Weights of a small autoregressive pixel model: layers 6, soap at rate 0.0051.
Rows from block 2 of a small autoregressive pixel model, named by matrix and row number. Rows with one number belong to one neuron. Each number is 500 + 25 x the weight over its row's rms, rounded and kept within 0 to 999. All counts start at 0. Numbers have three digits each. After the name is the row's rms in percent of the matrix's.
After each neuron's rows are labels from the 100 images, of 14976, where the neuron reaches its highest value: "responds to" is what is common among them. Only what is clearly more common there than usual is listed. The data: retinal OCT scans (Kermany 2017). In brackets: how many of the 100.
# fc1: MLP up (model.blocks.2.mlp.fc1.weight, 256x128), inputs 0-127
# fc2: MLP down (model.blocks.2.mlp.fc2.weight, 128x256, transposed), outputs 0-127

fc1.134 098:517488469511460431537544535478509499510512475497465489522518566437491495461533502525521451528498515483481525523515498531473564487484518505453510497539487483513519506524511473474524498532504481523515513498499492483531522486492513501519485467476527512499481510470487512512494535531543537525494510514497504529538484480517535460515496506511515488499484545532515474501500501492467547464470
fc2.134 102:498519520501540527468466516487493513491499489495484545500511509524515507507470485523550526547481473518493506490489494489514485500488485466503467511514445494503508450467475490506449488502487495472498476495495493495447489485542437473518522494525489540511547515480458476472529440445484534464533555494539507476513527484512472493537539525523475487502528482510520486535525497498496492492503
responds to: finding: choroidal neovascularization (79)

fc1.148 098:522490534470496573496515478545504510516489529528540481469555520484514504535502483538510508471521493489524504442515483488459472505496534496514469500448515505550465465519480515514469467480467509534491484514488512492464547504546451486517486516512489482524485490518495497513505451461518490506479448513507500516526481525524509483497509488522508492491493491527451456510526481478534506517518
fc2.148 094:488504514481474467481468498487486505487520455501497464503452484508457504490513484526553522509520513507528467559466504532487516523554540464465508472506503469505493514490522466529511509545466493530503492479506493482512562462478533518499528530494467520475499538528493530526531506496514495518524492466524509483502487502508465524530527485497516542457513489436521484490476529487528498521536
responds to: finding: diabetic macular edema (39)

fc1.170 102:515548508502486489475512522498515507528513538518487496526479503490504513489468495523497477512471543481477506538528523498520441481443493484517481511506503515491549489471447466510509507487527486498476453488522505527509518551505479536483476506498501491525469481508538496490478498501536481515496495544524541528542441478506543490497476564494520490478442510496481532494552461478520512477502
fc2.170 096:540474482543464513538491467526516492479488529508489494460564540533475527502528489498489516479558443528466533530502497562509499498502498493519530485488462512510519488486479545501512484523550525541512507482488497478508505493513528504518505491516507436476534494498482514497474504512515513478540542506483478531515534483484507489497529496475481498488552500521511488453448529531506494513499
responds to: finding: choroidal neovascularization (65)

fc1.107 094:503515516522494545547495501511503490508523556527487474512513468543520490475448508474489485503511536463525491548485472467504467467503491509507523545491525524464458483523456463505471473496518497544460487538497516495489506473537488496488493514487476515505462541513462477520453519496509539501483475509478502514475479501514515473512516533507529538498508508459449505515489570514517518510510
fc2.107 093:537470487528512487481500515490509500522499498465497515465491536501468498532489481511482516521500448527511465500563483455512520492504520487523464474474508481494529552491556461475513530498500483451491496494505419486542506515496494517457513525515499478490500525517522507495489473508431483512453491475506515487539497508463495498521538548480481475515509499496542454469511487492468484498498
responds to: finding: normal (81)

fc1.101 099:530487483464564532504517503550496536465475511522454472467493518514474529484542521526473534521537527452489475521475485500485491473476503505512480533490525514483523488440493487518532476483490538498481540493517512477539540490515463485508487486501495523487501500478489480507475488525490522481489489517492543484484528477526514488479490467474488511518576496469501488477511485490509473518573
fc2.101 092:486496523452475501522546542472527501516499507528495482541529475486471564500484508476516455480454515477483526500508460544494462509519497503476563508503479529524520512485471512518494555552532466515507502509495532525488507476497476518469497501524527520507505512495477494507494502486508529512536509480471483504502522504458474569523507547539506485517454515525489472506474477525478491533512
responds to: finding: choroidal neovascularization (79)

fc1.185 096:554456504505495495518492549502513441501503488457490476458454475481504466512496479483520502521532502472532515515503494488460505497476522526469496457534536489535491478529536529490511491518482484525495490498522493490490501502532517504530525525535530458493522463529560526483456479510531455535534528502492528519533486502506469501505479501546497510472523483505489463500531505541517517534538
fc2.185 100:514539517483522451480530475473530503501438463548536514501499499513474502541480541481525516469497528523501521494500506484513475446525475474519499553490465459531480464505504526471510494522484483512500489452458548495498497478520488468451508513512480533516490536522523502525508467505500459510525483481498453492494527486504505514560505520501514499517472496454555475502483521496495491492506
responds to: finding: normal (86)

fc1.227 100:509480486532512483528485459518487472513503445484543494468484493481513526482477488479439506466526494493528537498463458480467510525486480505513451497490514494490448491497524493493467488518492484467515541483514484482503482462514519509516492503528481497447530490489506493519530476479478540473463481498482450499480504475508525525492497491464513502524557465491458546530481483497519498460566
fc2.227 096:439515515505529500465491445488496533506467548531479494511509517496557469512502534490530509529513524512485535452533536513487504486500474489491506527498531497487515487499495494493521524464520509453459495514470452476494479526507513492510462493512469520541504514510479511509496538541496484534510526495512468515538507511481454486526503468502462528489531517472526484484485496499418513545483
responds to: finding: normal (79)

fc1.121 100:503459471472477545492499470473451472525504515488463464461452517524531510502515537493491491504505460505557508499461470509493498465514465521491446536516522511486469487505470498478498551477493494532475528486551455496500509551508465470509530494511457477498505506499465537506473475479498519466493475502464494494538506478496477530540520516487502510504493461500536480472531491490490526519498
fc2.121 110:492520481465513442505540493510497521485512511489513508508518511437502526478515488526497488457469493504493476488538452512482501461503488513457493498484532479500508516476497500528494504511474460503494485484465486534506486480481486508465457522516463518506486482511470460516458499521487505565481550457547500558482492557487491519444488501540495496542475484531510524507481502477521530468498
responds to: finding: choroidal neovascularization (62)

fc1.2 097:477499512512519502486473528533516547491505503499478487515486461468512475523489498478492521518494492503460494574516473439481539477539509497491551534481523509468567473515491498487507505496494498484495490505472493463526514508502455530493518539485530497509470470523533508485487543537520453515529477493509508522552475534552496538492464500527473504468535533497483501524511504481465481490500
fc2.2 099:474481506513492471494508532478483474504482545510514503470544493543521495491464514508489459532504497488472466478475512484526534479486501467511530516500470496448530494490485483512528468500541515542483488501473496480485503524472518519510481472533463543492508535527513519464468575482526504532511522496505464464493467528457462484452504484517471507514524482473499506531515511517552524474457
responds to: finding: choroidal neovascularization (73)

fc1.176 096:522508482517525463533498508484526466498479490496451503467466492530514522486514479509491515514516482525517533469502522525480530503486492497456466531452494505541485460477485496479524533510526501521512517520502469588530488456514508495512526506516482483523507526546499516486476492517488522477493534463476486494452582501482492471499468480518539525475512507465526498546531487524522496491511
fc2.176 108:497515512517510479476521525507499515513519568501535493482513441533449485486501497500489460503511487491520491452510505518552510516501543508480489480522505503532471472511564511450559466515493500534469478447546534468521511522509485506519486467494478504526497481490493529535472505476501488494483484498560506508472503484457493494526492509512505484487531453504467515487544511477490502504546
responds to: finding: normal (86)

fc1.123 103:526534473484507523492444509499452542525521479488522535444489465486468546523507526518532506486511482554521504483485494450472496523498479487516482508552488517501510480497512572488512524494510463472525507535511541502484508463497499517518497516473490479549514465510514462492527488504511497464508524502504522508511471456484452525463473480490512511537522502479499536526517477502496531459484
fc2.123 104:509489501513508445496507500492505496527502517480491525541514513511505510490470474479480476491516574530520502487485535477527537512484484485494513527508507486489485498508509446512559547567491490522500503500484464498526510452520503503517516545529519525498522476503546556511484497517546505458495503565533452521524475507487522516480517509479495509515501481494539491533554495541493480476495
responds to: finding: diabetic macular edema (65)

fc1.252 099:529501484478522537509521530527490516525498457491482528466513543492504466488476498505492546500515571497503471467535513502531482461466458496465492496529525538477484545522536494506468476466501486511489509448497477510479482496457462483495517494489468481477503488509494485521455487488511460558509496500514530453525509452493487502489488492511485486487493499558552536471516515528509519495525
fc2.252 096:516507509481492492499475506509483481494518498446492530511476488545510523540506495464516521523513486515530515528522488505507534546537502508467503489536531448524489489526510510480518537494475477535509535463535526496497498493548481524500465501474484532475525463499534531517526443535459491458482452495466491499502491526524540525546513524505502477513489507497452432513514499495507510487454
responds to: finding: normal (82)